config.yaml
am_softmax_scale: 16
lr: 0.002
eps: 1e-06
epochs: 149.5
Rows from expert 3 of block 5, named by matrix and row number. Rows with one number belong to one neuron. Each number is 50 + 12 x the weight over its row's rms, rounded and kept within 0 to 99. All counts start at 0. After the name is the row's rms in percent of the matrix's.
# up: expert up (model.blocks.5.mlp.up, 32x128x128), inputs 64-127
# down: expert down (model.blocks.5.mlp.down, 32x128x128, transposed), outputs 64-127
up.45 102:53 49 45 43 65 46 57 26 39 62 53 37 83 46 56 54 67 58 47 50 68 59 65 65 37 57 41 52 46 54 54 55 25 57 68 59 41 48 22 31 37 55 69 49 54 65 48 46 53 35 56 56 36 42 45 53 44 52 50 49 60 39 42 66
down.45 098:47 44 40 36 53 56 56 29 62 47 46 31 50 48 69 73 64 56 53 59 48 70 62 45 69 26 77 39 50 69 48 61 32 58 47 44 37 44 48 53 42 46 35 54 50 36 63 34 62 46 56 50 26 25 55 30 34 55 56 44 61 60 44 28
up.46 099:29 30 38 57 62 48 57 28 46 65 62 59 51 50 40 48 59 50 56 78 53 39 42 36 68 45 56 57 50 45 58 39 42 62 49 49 46 54 52 42 82 63 50 60 50 40 70 43 37 55 45 47 32 61 56 77 15 51 27 72 46 68 63 53
down.46 107:45 51 48 44 50 48 48 59 46 66 56 31 53 42 31 70 34 65 57 67 50 35 51 42 53 39 62 46 80 76 46 55 41 39 48 55 49 54 44 51 39 78 54 79 57 64 50 70 40 72 41 49 39 46 37 45 44 57 68 35 36 49 47 40
up.47 097:64 63 49 40 41 40 58 51 37 49 46 60 59 69 42 55 47 53 76 68 47 48 49 42 55 40 45 58 57 49 47 41 43 49 62 46 26 35 56 69 58 51 54 43 49 63 29 49 48 41 31 45 53 60 54 60 40 61 67 57 62 67 56 34
down.47 091:55 62 65 48 38 59 48 34 41 45 50 47 58 52 48 30 52 73 55 40 59 47 76 56 46 55 56 57 61 47 32 68 33 54 31 45 65 43 64 40 29 47 60 32 62 36 51 38 71 43 67 50 28 56 34 51 76 30 61 49 52 68 41 34
up.48 101:50 23 33 44 47 43 52 34 45 58 58 49 56 67 44 56 52 46 56 45 40 64 51 46 48 50 39 42 43 51 51 50 41 66 68 42 44 45 54 50 49 36 52 62 51 48 38 54 62 55 40 77 67 34 60 59 54 59 52 53 50 57 56 48
down.48 098:38 54 55 40 51 33 45 54 53 38 62 54 59 40 38 23 66 72 84 32 58 46 46 47 39 54 49 42 43 45 43 60 29 63 55 53 48 43 79 34 28 47 68 40 59 44 68 52 54 56 45 40 46 76 45 59 45 47 48 49 57 48 40 45
up.49 097:44 60 68 44 47 53 51 51 52 51 74 21 67 51 63 66 60 47 52 53 51 46 61 51 36 42 43 54 56 47 44 51 55 56 58 48 25 49 37 38 49 46 22 61 24 55 42 46 70 51 45 48 59 37 62 62 44 47 32 63 45 32 47 31
down.49 096:66 73 50 47 39 62 67 46 56 40 66 64 49 32 71 50 49 38 41 37 38 72 60 43 60 43 65 54 63 47 53 53 44 59 49 32 54 48 24 59 59 39 60 33 45 43 29 51 44 40 52 48 57 28 38 47 43 51 34 48 53 31 62 55
up.50 104:45 41 33 50 53 40 37 55 56 36 54 77 25 35 51 50 64 30 44 49 62 58 50 44 73 58 52 55 39 70 48 51 44 76 35 55 29 46 62 66 30 57 43 27 48 54 42 55 51 59 59 59 21 46 54 61 44 49 44 54 45 55 59 65
down.50 105:53 36 38 57 55 55 37 62 40 47 49 55 54 63 69 32 24 53 52 34 45 49 35 40 66 52 48 38 53 56 62 42 47 43 38 77 54 57 28 51 57 40 49 49 64 47 50 63 49 55 25 61 59 75 37 74 44 66 42 55 45 37 61 43
up.51 104:50 48 57 41 74 46 62 33 41 51 35 44 36 52 48 62 71 49 48 69 42 48 37 38 79 41 64 48 60 56 61 38 57 55 38 61 56 33 46 74 29 28 45 47 47 63 57 36 65 51 32 51 18 39 58 38 48 58 58 53 50 34 43 71
down.51 104:52 44 61 38 42 56 25 54 60 56 39 60 61 35 42 35 55 72 61 47 56 51 61 55 79 63 50 52 44 57 33 60 50 43 37 45 67 48 63 32 24 24 47 46 78 56 66 37 58 36 79 64 40 21 56 62 38 72 56 53 52 51 35 48
up.52 107:47 33 79 39 45 41 49 56 44 39 45 56 47 64 20 37 52 70 32 48 47 57 59 62 51 52 59 54 40 44 38 39 51 52 46 69 40 64 55 50 37 65 55 58 43 57 57 45 51 68 52 68 64 68 43 69 49 50 35 30 41 56 62 72
down.52 111:44 52 34 56 41 37 55 27 50 78 56 52 41 48 53 65 36 46 40 47 45 33 52 56 10 46 37 45 62 58 65 30 49 62 65 66 54 48 48 34 53 68 36 41 69 42 41 48 40 50 50 43 57 62 39 67 56 58 43 65 58 51 56 39
up.53 096:34 63 42 48 33 57 47 60 52 62 54 45 51 37 59 41 54 58 56 69 34 47 30 53 76 36 40 33 57 45 31 57 31 48 15 51 40 63 52 60 76 46 56 57 69 55 47 35 59 41 43 42 68 49 60 44 42 58 40 63 52 50 51 36
down.53 094:59 71 62 74 52 50 57 56 46 35 34 30 54 55 44 46 54 45 52 37 39 59 52 31 49 53 65 57 40 58 40 69 54 38 63 29 63 60 30 68 35 38 76 42 53 47 41 44 57 57 48 53 63 45 49 40 41 35 44 41 62 54 48 49
up.54 103:59 46 56 47 54 51 34 56 46 61 44 31 40 62 38 72 53 66 42 65 44 73 57 42 59 47 45 40 33 43 52 61 45 62 35 59 60 64 46 36 67 53 30 54 60 65 64 45 70 29 51 58 31 62 57 29 47 53 61 46 24 57 33 34
down.54 100:67 46 50 51 31 52 49 43 47 45 24 59 52 53 61 49 39 54 46 72 62 41 49 59 86 54 43 55 25 79 33 40 59 28 58 47 62 43 47 52 48 29 59 67 48 50 40 67 50 56 65 70 48 31 45 75 35 62 37 56 40 53 55 62
up.55 097:55 59 52 46 37 56 49 46 34 50 50 45 64 20 48 45 36 65 50 45 55 58 55 53 51 43 68 33 53 47 49 43 34 25 47 49 61 56 39 43 40 25 30 45 67 41 58 47 58 40 67 34 45 46 60 59 69 52 58 50 69 40 60 16
down.55 095:46 39 55 47 42 67 44 80 73 38 63 56 53 41 57 46 55 38 52 49 29 57 62 27 55 36 48 47 48 48 47 66 51 51 09 38 51 64 50 50 37 58 43 71 58 49 30 51 46 57 40 64 38 41 54 46 29 47 37 35 37 55 45 70
up.56 096:64 31 54 49 46 50 51 45 55 64 56 43 44 35 56 53 30 59 34 42 47 45 36 67 42 61 61 53 43 60 46 40 38 52 28 53 30 28 53 63 40 54 45 22 34 35 62 49 52 71 63 57 52 53 59 48 61 56 41 50 71 55 37 61
down.56 088:38 44 48 39 38 58 49 52 86 36 59 48 72 61 63 36 50 59 56 70 33 73 51 46 47 56 59 57 46 38 55 56 59 31 50 35 31 60 51 43 47 32 57 58 49 47 56 33 48 44 57 48 46 63 18 52 63 34 48 52 47 60 41 51
up.57 094:71 34 32 49 56 57 45 38 38 65 52 73 40 49 73 50 45 50 51 62 48 36 41 26 70 46 48 43 51 65 53 51 32 42 20 48 46 48 44 58 54 26 57 45 52 54 25 64 43 51 53 61 59 37 62 69 53 62 59 62 62 43 57 40
down.57 090:59 51 54 42 55 56 46 46 39 31 53 53 54 57 53 54 44 50 56 24 61 61 80 54 62 45 48 37 41 36 44 60 48 78 26 55 50 28 57 52 30 61 69 46 30 51 64 56 60 45 23 62 44 60 55 61 53 44 43 65 51 78 51 46
up.58 102:66 65 50 48 48 48 46 47 54 66 51 68 45 56 30 46 60 44 46 50 49 43 64 28 69 47 53 57 30 30 56 53 49 34 56 58 63 56 51 74 35 29 67 40 50 70 65 42 76 52 59 46 67 51 47 57 34 58 58 39 49 40 37 51
down.58 107:64 42 51 53 56 46 37 52 65 42 54 28 54 33 29 46 56 61 53 49 38 49 38 57 44 49 52 45 55 43 35 49 52 36 35 60 49 56 48 39 46 60 47 49 42 48 53 58 56 46 58 36 45 44 47 39 64 34 59 55 47 35 34 44
up.59 096:36 53 68 42 65 59 63 47 48 51 83 73 54 47 30 49 53 38 72 53 47 52 64 27 67 51 33 60 55 57 51 51 49 52 60 41 79 45 28 36 26 45 60 54 64 35 48 51 55 26 52 58 67 56 60 57 46 47 43 56 76 28 54 59
down.59 093:34 55 46 48 33 75 49 25 42 49 58 41 41 33 61 46 53 27 38 46 47 49 44 51 56 49 62 49 63 17 38 63 42 50 42 67 62 50 46 64 44 82 46 37 52 30 70 60 46 24 64 51 41 49 45 45 53 47 56 60 57 77 57 43
up.60 103:53 55 55 37 63 44 62 64 47 39 49 48 38 57 54 71 59 31 36 44 51 39 49 58 62 47 53 46 50 63 50 50 60 56 52 48 54 60 36 53 45 52 56 59 56 58 57 44 44 58 36 47 43 33 50 27 31 47 32 46 61 41 42 63
down.60 102:35 42 51 38 60 54 75 42 44 74 55 47 47 51 48 62 50 50 41 43 51 43 59 43 66 68 49 39 53 36 50 34 64 34 69 59 34 70 56 50 55 50 40 35 49 45 45 60 28 38 58 44 40 58 74 52 53 62 54 59 61 52 41 44
up.61 098:46 34 43 49 44 67 65 43 53 53 69 36 57 69 37 66 47 56 42 48 45 44 48 55 44 43 37 48 44 55 34 43 46 61 45 42 59 51 27 37 66 58 50 46 41 46 68 51 29 63 62 62 67 26 65 48 51 52 39 41 71 39 62 31
down.61 096:46 56 42 45 70 57 47 40 79 44 37 28 66 33 35 50 56 57 66 55 63 42 47 56 39 56 63 35 56 60 66 52 47 56 41 51 60 51 67 26 37 50 65 37 52 41 56 52 52 67 74 43 41 62 37 38 51 26 55 79 51 45 36 38
up.62 100:58 57 46 49 52 56 40 57 53 67 45 46 54 49 35 25 68 43 60 63 61 44 54 48 43 46 43 56 50 59 56 55 29 35 54 61 60 66 62 65 45 42 59 32 60 50 57 40 59 73 42 48 47 54 34 75 32 50 47 45 63 43 54 50
down.62 100:63 28 46 57 52 48 40 54 45 56 69 31 41 49 37 58 40 56 50 56 67 60 57 66 45 49 47 33 36 54 70 42 61 51 45 73 38 55 38 43 33 65 49 63 52 73 71 63 53 69 55 49 66 55 70 51 46 47 56 38 22 58 42 58
up.63 097:57 45 47 49 45 38 58 57 43 69 62 54 51 57 54 41 42 51 58 44 45 68 52 54 36 44 42 53 47 47 41 33 28 37 84 45 59 39 38 41 51 68 54 38 60 61 31 60 32 70 36 75 59 31 49 47 56 53 57 59 45 64 68 44
down.63 098:40 52 65 35 48 67 33 62 44 41 56 44 61 29 46 36 82 45 61 41 45 45 42 32 55 53 51 38 41 27 57 49 52 59 56 57 54 36 64 50 24 50 70 45 77 42 77 39 55 38 63 49 43 62 55 52 49 41 63 46 44 64 33 60
up.64 098:42 50 44 43 35 52 46 52 57 64 44 38 60 24 48 54 42 52 43 60 48 43 47 54 57 48 51 55 65 63 37 50 23 51 26 53 42 50 56 27 47 40 32 75 39 40 31 19 66 34 65 44 54 55 68 74 59 45 46 70 51 41 37 47
down.64 088:78 52 67 48 60 48 43 63 40 38 52 33 58 47 46 46 54 46 51 39 42 71 49 47 52 34 60 56 53 50 48 56 60 28 51 35 63 59 28 63 35 51 69 40 53 47 45 37 43 69 54 70 56 29 34 43 48 54 42 30 59 50 55 49
up.65 099:49 63 61 49 52 55 44 53 43 50 60 31 66 24 63 53 41 41 34 54 76 65 67 48 42 52 68 34 48 44 43 45 51 39 62 47 54 41 54 41 35 37 21 49 69 45 58 56 61 42 66 53 48 29 64 51 65 51 52 49 59 47 45 20
down.65 096:57 48 45 45 40 58 47 67 65 37 66 58 61 43 53 54 64 52 39 62 32 55 68 35 46 31 58 53 52 53 41 63 55 48 28 29 50 54 45 48 53 47 52 62 38 54 17 35 50 55 56 42 36 52 49 45 30 43 43 41 44 56 36 68
up.66 107:46 22 71 50 38 62 43 34 33 35 73 42 47 35 39 66 46 65 53 58 52 34 50 63 53 39 71 62 34 56 59 32 64 47 31 54 41 39 49 57 48 68 46 67 44 55 63 63 37 73 58 44 47 51 48 64 36 52 51 42 33 80 67 42
down.66 112:55 57 42 42 45 37 38 41 42 69 47 47 41 35 59 62 44 55 56 60 48 39 49 44 58 40 54 47 58 59 59 44 43 63 59 46 20 65 29 44 74 55 46 55 64 42 38 54 31 52 52 34 41 34 37 46 51 74 53 42 50 35 39 60
up.67 089:52 68 49 32 49 44 61 45 53 71 47 49 62 46 46 56 30 74 63 41 49 41 49 48 50 61 56 54 65 58 47 63 24 39 60 57 30 54 48 37 49 43 65 68 35 42 49 30 64 50 55 42 50 36 48 71 52 52 63 47 71 51 18 59
down.67 083:53 51 50 60 57 48 50 54 67 39 59 16 61 55 51 48 60 33 60 56 35 56 52 43 32 33 54 59 57 59 46 70 47 34 44 34 59 48 11 54 47 60 67 32 45 37 41 35 55 74 61 56 43 36 36 40 56 38 45 39 60 58 44 50
up.68 109:64 57 28 44 55 42 76 66 54 25 49 41 46 49 28 71 44 39 44 63 41 40 61 58 46 41 60 56 45 68 42 62 48 46 50 60 33 41 41 55 66 63 57 66 53 49 57 46 36 22 42 54 40 51 47 43 55 51 43 38 62 41 31 43
down.68 104:75 43 56 36 62 43 54 54 29 68 42 43 41 68 52 75 58 48 49 36 74 79 78 55 41 70 60 56 42 51 69 49 62 36 61 66 37 37 45 63 32 58 45 72 37 57 52 50 39 53 45 64 53 37 58 46 54 49 49 29 47 52 45 46
up.69 107:56 48 40 47 46 56 67 55 58 37 58 44 69 63 74 61 43 26 52 47 53 33 51 71 62 34 60 49 33 63 46 63 57 75 68 52 48 55 19 55 66 64 41 51 48 41 48 58 39 38 36 40 47 40 38 65 38 46 41 35 42 51 45 47
down.69 108:45 49 46 50 59 59 63 33 29 59 45 41 42 68 60 66 41 39 32 54 52 60 54 34 55 50 36 50 28 64 61 10 55 34 76 66 42 38 62 57 49 53 37 59 37 41 44 57 39 36 44 55 55 32 56 40 51 49 45 59 72 65 61 47
up.70 088:43 58 53 54 61 51 38 41 51 46 52 81 58 47 55 61 61 41 53 62 50 34 53 36 61 47 54 41 42 41 66 60 46 38 61 59 70 42 49 69 25 29 63 48 48 59 63 26 62 57 37 42 52 53 52 45 29 55 60 47 45 45 26 54
down.70 084:62 35 53 45 56 41 41 44 56 33 34 45 59 45 38 34 52 63 65 41 71 45 45 59 53 63 50 38 50 45 33 43 43 37 44 73 58 54 44 54 36 48 48 34 39 50 48 68 58 54 60 40 58 40 50 61 59 39 53 69 60 46 49 53
up.71 104:58 62 65 42 57 40 39 58 50 53 46 42 22 43 51 45 58 76 52 48 56 66 56 59 59 47 66 49 40 45 67 48 38 52 35 63 65 48 59 70 25 60 66 20 55 52 41 56 66 40 42 42 47 65 44 54 52 53 46 40 28 42 64 45
down.71 098:50 38 62 70 50 40 42 47 54 64 35 31 48 43 33 54 56 45 51 61 67 35 42 61 28 60 39 51 44 38 51 17 53 61 60 43 53 36 53 25 56 36 36 56 69 43 67 38 58 40 74 46 46 37 42 39 63 53 63 36 53 38 46 32
up.72 099:51 62 36 39 33 52 44 74 55 62 52 34 66 33 58 46 30 62 46 54 42 42 44 62 57 46 46 28 51 23 45 62 31 43 35 60 52 42 50 38 64 55 44 56 55 42 60 27 44 42 52 55 43 49 46 54 33 48 57 47 47 58 33 29
down.72 095:58 50 60 74 47 44 48 61 61 60 53 34 30 66 58 51 39 39 60 54 44 45 38 57 47 57 44 60 41 58 56 60 56 39 66 31 57 39 22 63 54 70 82 33 52 47 41 51 30 62 31 67 65 48 29 28 52 50 26 27 50 50 60 50
up.73 090:63 38 42 41 49 59 53 66 55 59 51 55 71 56 73 39 37 47 36 61 45 47 42 50 61 31 55 26 45 50 35 69 39 40 33 64 38 53 38 46 75 55 55 55 65 46 64 43 50 36 54 55 53 48 39 54 33 51 36 44 55 57 41 52
down.73 082:32 69 52 77 34 67 53 54 37 61 39 38 61 64 55 53 40 36 35 29 43 48 48 43 65 58 52 48 60 60 47 50 51 49 71 35 45 53 28 47 45 53 76 28 24 28 55 64 51 38 48 48 76 48 38 61 43 49 36 53 64 55 72 50
up.74 101:63 65 41 45 57 50 45 38 51 52 46 47 41 70 19 59 60 80 60 65 42 24 52 61 52 45 73 55 45 49 53 45 30 34 40 61 45 50 46 47 76 55 81 50 53 64 31 46 47 64 47 49 52 56 35 52 44 57 50 56 45 67 47 21
down.74 110:54 53 39 59 22 34 42 58 49 37 48 46 49 41 42 41 53 44 70 40 49 61 58 56 50 26 41 34 50 48 49 68 37 51 17 40 51 64 54 37 41 48 65 60 66 76 57 33 55 53 44 50 61 67 37 54 54 49 52 47 35 73 36 39
up.75 093:36 44 47 48 54 53 28 59 37 65 61 40 34 30 49 53 55 63 43 52 60 39 36 62 72 52 51 42 66 46 54 53 32 56 49 57 43 40 61 53 57 77 53 53 39 50 43 47 58 71 55 37 53 48 51 46 31 51 47 38 30 57 54 35
down.75 089:53 48 67 68 57 52 62 63 41 54 47 42 43 59 50 47 27 36 44 61 60 47 31 32 68 66 53 32 53 71 50 34 54 51 56 41 42 61 38 47 68 49 41 71 82 54 56 52 15 54 53 58 48 34 36 31 45 63 47 31 44 46 42 39
up.76 093:44 20 50 42 52 51 61 39 46 46 57 49 43 51 48 62 39 57 61 61 37 44 34 14 62 51 48 52 58 48 52 52 36 54 34 49 44 68 49 40 55 43 35 55 32 59 41 40 42 32 55 60 59 24 64 80 54 55 62 66 59 51 51 54
down.76 090:44 77 54 40 55 40 46 34 55 38 57 50 46 52 38 42 43 66 73 30 53 61 77 41 46 47 63 38 59 45 45 74 29 76 43 39 52 45 60 54 38 50 45 44 50 52 51 59 67 50 33 43 25 47 27 50 38 48 49 65 59 50 60 51
up.77 108:45 60 51 43 59 28 50 65 45 61 49 49 65 48 41 52 63 68 49 52 76 39 49 65 51 61 82 55 60 36 49 27 59 46 69 64 51 11 52 66 60 48 43 52 37 51 43 39 44 53 54 46 35 55 55 57 58 52 47 58 73 64 52 70
down.77 124:57 37 49 57 25 54 55 37 47 49 40 57 39 55 55 39 72 45 54 57 59 34 33 81 29 43 46 63 36 55 30 57 44 41 51 57 56 26 52 63 27 31 44 58 62 53 46 22 35 57 60 76 53 53 58 54 43 55 36 55 51 49 37 47
up.78 097:46 50 68 28 58 45 56 70 53 40 51 40 49 43 56 68 26 38 56 46 48 61 41 37 48 34 38 51 62 35 48 40 26 44 50 57 64 47 58 33 50 44 47 73 49 47 34 37 43 43 67 60 57 21 64 50 36 46 36 69 52 54 33 46
down.78 094:61 48 62 58 48 63 54 39 63 46 41 35 35 52 45 78 60 46 47 69 55 46 58 58 57 29 54 38 71 54 55 63 46 53 64 39 52 50 44 56 61 41 52 38 42 35 34 49 54 57 58 56 50 30 37 69 43 49 41 53 55 52 68 52
up.79 103:47 58 43 50 53 58 35 61 43 74 54 34 68 43 57 53 54 39 49 60 70 41 44 49 52 60 38 41 50 31 47 75 39 39 39 53 62 64 58 70 47 50 58 61 32 26 44 37 57 61 43 37 52 39 42 69 44 50 41 50 63 40 43 32
down.79 108:64 40 52 62 61 53 68 48 44 50 52 40 41 55 58 77 33 51 37 68 62 57 54 64 56 55 49 56 26 72 64 46 85 49 56 53 36 44 35 54 42 57 39 70 45 67 47 65 28 65 39 48 58 37 50 46 36 46 46 33 38 61 57 54
up.80 087:43 47 48 51 39 49 52 57 38 62 48 44 75 43 55 43 48 66 39 46 43 76 33 47 60 50 57 54 59 39 44 43 40 42 31 52 39 47 13 28 62 29 36 65 54 39 51 59 47 30 47 50 43 52 65 73 53 50 53 50 37 45 39 46
down.80 080:71 47 54 34 67 36 53 60 47 44 62 36 45 41 40 63 43 48 56 43 42 48 54 20 61 34 35 33 43 71 62 42 53 63 47 28 61 35 42 54 36 56 49 62 45 46 23 51 52 49 60 48 61 32 53 48 31 51 40 56 63 49 63 65
up.81 099:41 49 39 51 33 44 61 35 37 40 37 57 39 56 87 54 70 36 80 80 58 62 50 36 60 46 43 70 47 57 56 29 59 51 53 50 39 55 53 74 54 40 50 39 32 62 40 61 52 69 38 50 58 45 71 50 55 55 68 56 35 27 47 48
down.81 093:50 77 47 56 57 57 31 43 34 74 57 68 46 48 52 53 35 49 31 33 64 48 68 48 68 73 42 54 54 37 50 57 32 48 38 52 68 30 41 68 40 58 82 34 53 37 43 60 65 50 57 45 62 57 50 86 41 47 39 34 56 54 69 40
up.82 095:48 42 47 41 34 66 60 47 45 53 59 37 66 48 61 53 63 58 62 67 44 48 40 60 63 32 59 43 52 64 61 43 42 60 46 56 33 45 14 49 55 38 40 50 46 56 45 50 49 45 37 46 65 51 70 81 51 46 46 54 50 26 50 47
down.82 093:63 66 55 29 34 60 39 38 63 46 45 59 51 53 63 40 56 26 40 43 39 63 69 32 63 56 66 53 46 61 50 51 38 56 51 38 52 33 38 59 29 38 58 35 56 38 54 45 52 31 79 50 62 34 50 54 31 54 44 50 64 45 52 71
up.83 092:51 53 33 45 27 66 57 50 45 42 53 43 77 72 74 50 53 48 48 64 47 49 44 52 64 47 63 46 41 38 48 56 40 54 48 52 28 58 14 48 65 64 48 51 45 40 43 57 60 45 28 47 64 37 41 57 44 51 40 45 47 51 30 34
down.83 093:68 55 42 44 51 66 68 47 44 43 49 57 50 57 79 61 45 26 27 42 24 64 54 20 46 46 38 54 27 55 57 40 55 51 68 47 46 45 32 58 40 48 66 48 43 43 33 54 48 42 62 51 71 26 51 56 30 57 33 48 67 65 45 70
up.84 100:52 50 68 37 42 49 44 75 47 39 49 42 51 47 47 43 32 47 50 47 46 42 47 60 69 50 70 34 59 34 40 49 29 43 51 65 61 52 50 40 67 55 53 56 38 39 32 27 48 54 51 46 55 50 55 40 29 44 34 48 47 51 45 44
down.84 110:44 41 55 64 40 55 61 50 35 64 42 31 39 62 58 44 34 36 40 47 42 44 38 48 57 49 45 48 51 69 69 43 50 37 62 47 39 45 28 50 55 50 75 32 60 46 38 54 20 71 47 63 77 41 25 44 45 41 30 62 42 64 56 37
up.85 103:41 54 45 48 53 48 42 51 66 47 41 70 38 49 44 46 79 49 54 51 34 52 52 37 69 53 48 42 58 39 39 63 38 46 41 58 54 43 52 81 54 65 53 36 73 38 53 48 50 39 56 48 51 54 55 47 45 51 43 49 24 75 36 52
down.85 107:49 40 53 78 48 38 49 58 29 45 42 22 48 77 30 36 38 51 68 39 57 34 42 43 50 53 59 54 45 59 30 51 52 41 76 62 57 38 38 37 56 39 49 60 55 49 56 30 56 42 47 60 62 54 61 37 61 55 49 31 73 59 40 49
up.86 096:54 63 59 51 47 38 54 71 65 54 64 65 54 54 45 44 47 37 47 41 71 23 44 59 25 53 54 57 41 47 52 47 61 50 47 76 20 42 51 42 38 70 52 58 46 38 31 49 45 56 33 66 47 49 48 45 49 42 52 40 44 78 52 51
down.86 096:54 60 76 46 42 48 41 54 47 32 50 69 44 64 48 36 44 48 57 51 62 49 43 63 61 58 40 48 53 45 47 37 51 44 61 42 63 55 35 50 71 45 57 28 54 53 31 38 65 30 60 49 51 65 47 39 55 68 39 41 47 27 45 47
up.87 099:45 55 63 39 59 48 46 56 30 46 55 49 28 64 37 51 74 43 55 52 44 54 47 48 37 38 38 71 29 42 46 39 47 47 43 52 60 63 56 46 44 83 60 60 46 60 57 59 66 67 41 57 62 37 52 43 43 46 28 50 32 45 53 63
down.87 093:56 51 35 40 58 59 38 60 46 59 65 26 64 43 41 64 64 29 52 53 51 48 48 39 46 50 62 48 50 67 61 24 28 67 65 39 58 40 39 37 49 68 52 45 57 43 44 39 37 37 74 39 63 34 52 48 47 47 32 44 50 37 52 61
up.88 087:27 54 34 50 39 49 47 46 46 73 58 27 58 60 57 50 63 60 51 51 51 57 49 54 69 49 43 44 55 52 39 53 53 50 61 40 39 71 40 49 68 28 35 62 33 57 52 43 75 31 48 48 77 38 63 54 47 51 59 42 55 26 29 49
down.88 076:62 41 55 59 49 43 59 49 65 29 62 47 52 23 57 36 36 40 50 60 55 47 63 27 53 49 36 46 45 63 58 70 62 55 50 41 59 52 38 49 23 36 70 48 58 48 42 60 52 71 57 37 62 43 44 53 23 47 38 61 62 69 59 69
up.89 096:49 53 39 51 60 47 40 20 45 67 48 41 54 37 47 71 53 47 44 58 60 49 60 59 49 46 48 59 42 64 55 47 51 82 51 49 48 42 37 62 30 40 48 63 50 55 34 44 65 47 46 50 25 48 38 76 44 51 64 61 44 54 50 28
down.89 091:62 50 29 53 40 27 50 41 54 44 46 62 54 73 55 46 37 49 41 24 64 54 51 40 68 36 39 64 56 50 59 65 51 44 32 49 59 49 58 62 58 38 51 62 30 66 56 57 56 32 45 67 70 59 43 69 45 69 64 64 55 38 69 46
up.90 100:74 39 35 45 44 52 62 54 35 40 44 61 45 81 60 49 49 38 66 57 56 48 43 09 65 40 52 56 50 47 50 59 41 29 48 62 38 42 56 64 54 55 44 41 33 57 38 52 41 41 41 43 45 29 62 34 50 58 58 46 62 42 54 35
down.90 095:55 53 47 44 54 31 55 36 31 45 41 62 54 65 36 45 46 88 55 46 67 50 85 54 35 57 49 53 37 58 33 46 32 60 21 60 55 52 69 50 42 50 48 47 49 54 49 45 82 44 48 64 34 56 51 64 63 43 54 38 59 47 49 51
up.91 100:50 57 46 39 41 62 49 58 45 42 40 58 48 44 48 55 35 50 54 49 50 50 56 55 36 34 44 57 25 53 53 59 42 44 18 57 43 45 60 34 55 64 93 50 50 65 52 61 60 61 59 66 49 61 39 28 45 53 46 46 57 64 34 45
down.91 099:56 48 30 37 64 42 39 67 36 50 54 53 61 60 63 54 49 33 54 43 64 51 63 46 43 44 32 39 47 50 56 34 50 75 36 76 54 66 18 44 46 65 43 63 62 58 48 45 48 39 43 59 58 52 71 49 40 61 49 49 47 61 41 56
up.92 107:39 44 38 50 30 61 61 44 52 55 51 65 75 62 57 46 39 57 48 47 49 47 47 30 50 57 60 47 38 34 43 38 40 44 44 61 37 38 55 42 56 52 42 58 58 53 49 31 37 35 62 62 66 60 60 81 62 54 42 46 51 48 59 62
down.92 112:58 57 44 38 68 11 49 57 43 63 67 57 49 31 35 50 38 38 47 21 53 45 64 41 32 40 50 52 54 46 53 47 43 50 50 70 34 61 40 47 59 67 40 64 57 55 35 47 52 62 39 55 48 47 53 44 53 61 51 57 75 60 58 54
up.93 101:66 45 51 56 66 57 63 43 54 73 52 57 30 39 60 56 47 79 38 47 57 71 43 39 61 55 48 25 47 55 48 39 47 64 50 54 67 74 40 55 43 37 25 44 89 42 65 30 50 46 70 68 35 52 53 47 59 45 59 32 51 22 44 50
down.93 098:57 32 57 39 43 56 43 50 60 48 58 45 54 57 64 34 55 42 46 67 53 53 52 56 64 48 57 45 25 49 54 60 45 29 50 56 60 54 30 38 30 32 55 44 72 47 58 41 43 49 73 81 55 60 45 56 29 51 42 48 33 83 31 57
up.94 105:48 44 44 42 54 42 66 49 53 57 59 55 42 60 42 50 35 67 44 52 47 57 49 62 60 58 49 38 66 34 14 21 43 43 43 62 42 57 52 39 53 62 48 63 44 15 50 33 40 35 59 70 68 47 55 44 64 52 31 35 70 46 45 53
down.94 119:65 49 42 36 50 42 58 44 42 55 52 53 37 56 33 65 46 36 34 40 61 44 62 50 43 23 41 46 45 48 58 53 40 58 67 66 34 31 30 53 48 63 51 52 58 66 57 60 63 54 37 48 53 38 52 45 56 73 36 51 67 62 63 68
up.95 092:66 63 79 44 42 33 63 51 46 58 52 43 38 46 54 38 48 23 23 45 55 45 63 74 47 31 54 53 35 42 42 55 50 57 32 52 54 52 38 50 49 59 69 53 54 56 35 48 52 44 39 55 79 32 48 13 54 52 41 36 41 58 58 54
down.95 088:48 43 56 45 77 52 55 55 45 80 56 49 54 46 44 61 52 41 51 58 50 33 39 52 20 58 41 27 59 54 51 27 50 62 68 51 47 49 46 35 32 62 47 56 53 43 54 29 47 53 59 45 32 62 69 44 46 65 52 43 75 46 33 50
up.96 103:47 48 75 55 64 51 65 52 48 41 65 58 61 52 57 51 54 28 78 37 57 40 50 35 69 63 33 57 59 56 43 33 52 70 63 44 73 48 45 35 43 58 69 44 81 24 36 48 43 32 69 51 54 41 37 61 54 45 45 46 57 37 65 58
down.96 101:23 57 56 48 46 81 46 27 40 50 58 41 36 48 63 50 54 41 35 60 52 41 36 56 53 45 50 56 65 16 48 59 42 43 61 72 51 45 49 56 52 79 43 43 53 41 67 47 60 32 58 51 34 64 48 51 40 46 63 63 61 72 49 38
up.97 096:56 56 47 56 62 42 51 64 66 33 40 41 56 46 71 48 55 24 33 46 67 49 65 35 35 44 46 42 33 55 54 61 50 63 63 52 48 54 47 69 64 68 50 47 63 62 49 56 24 22 43 53 21 42 39 60 44 49 41 60 51 42 40 50
down.97 087:32 07 34 43 53 50 80 31 48 42 65 69 41 56 64 60 47 62 57 63 62 30 57 47 61 43 51 35 47 58 32 38 47 47 57 63 40 43 48 50 72 54 34 49 36 36 58 39 52 40 34 66 36 62 53 56 38 53 62 62 78 43 62 45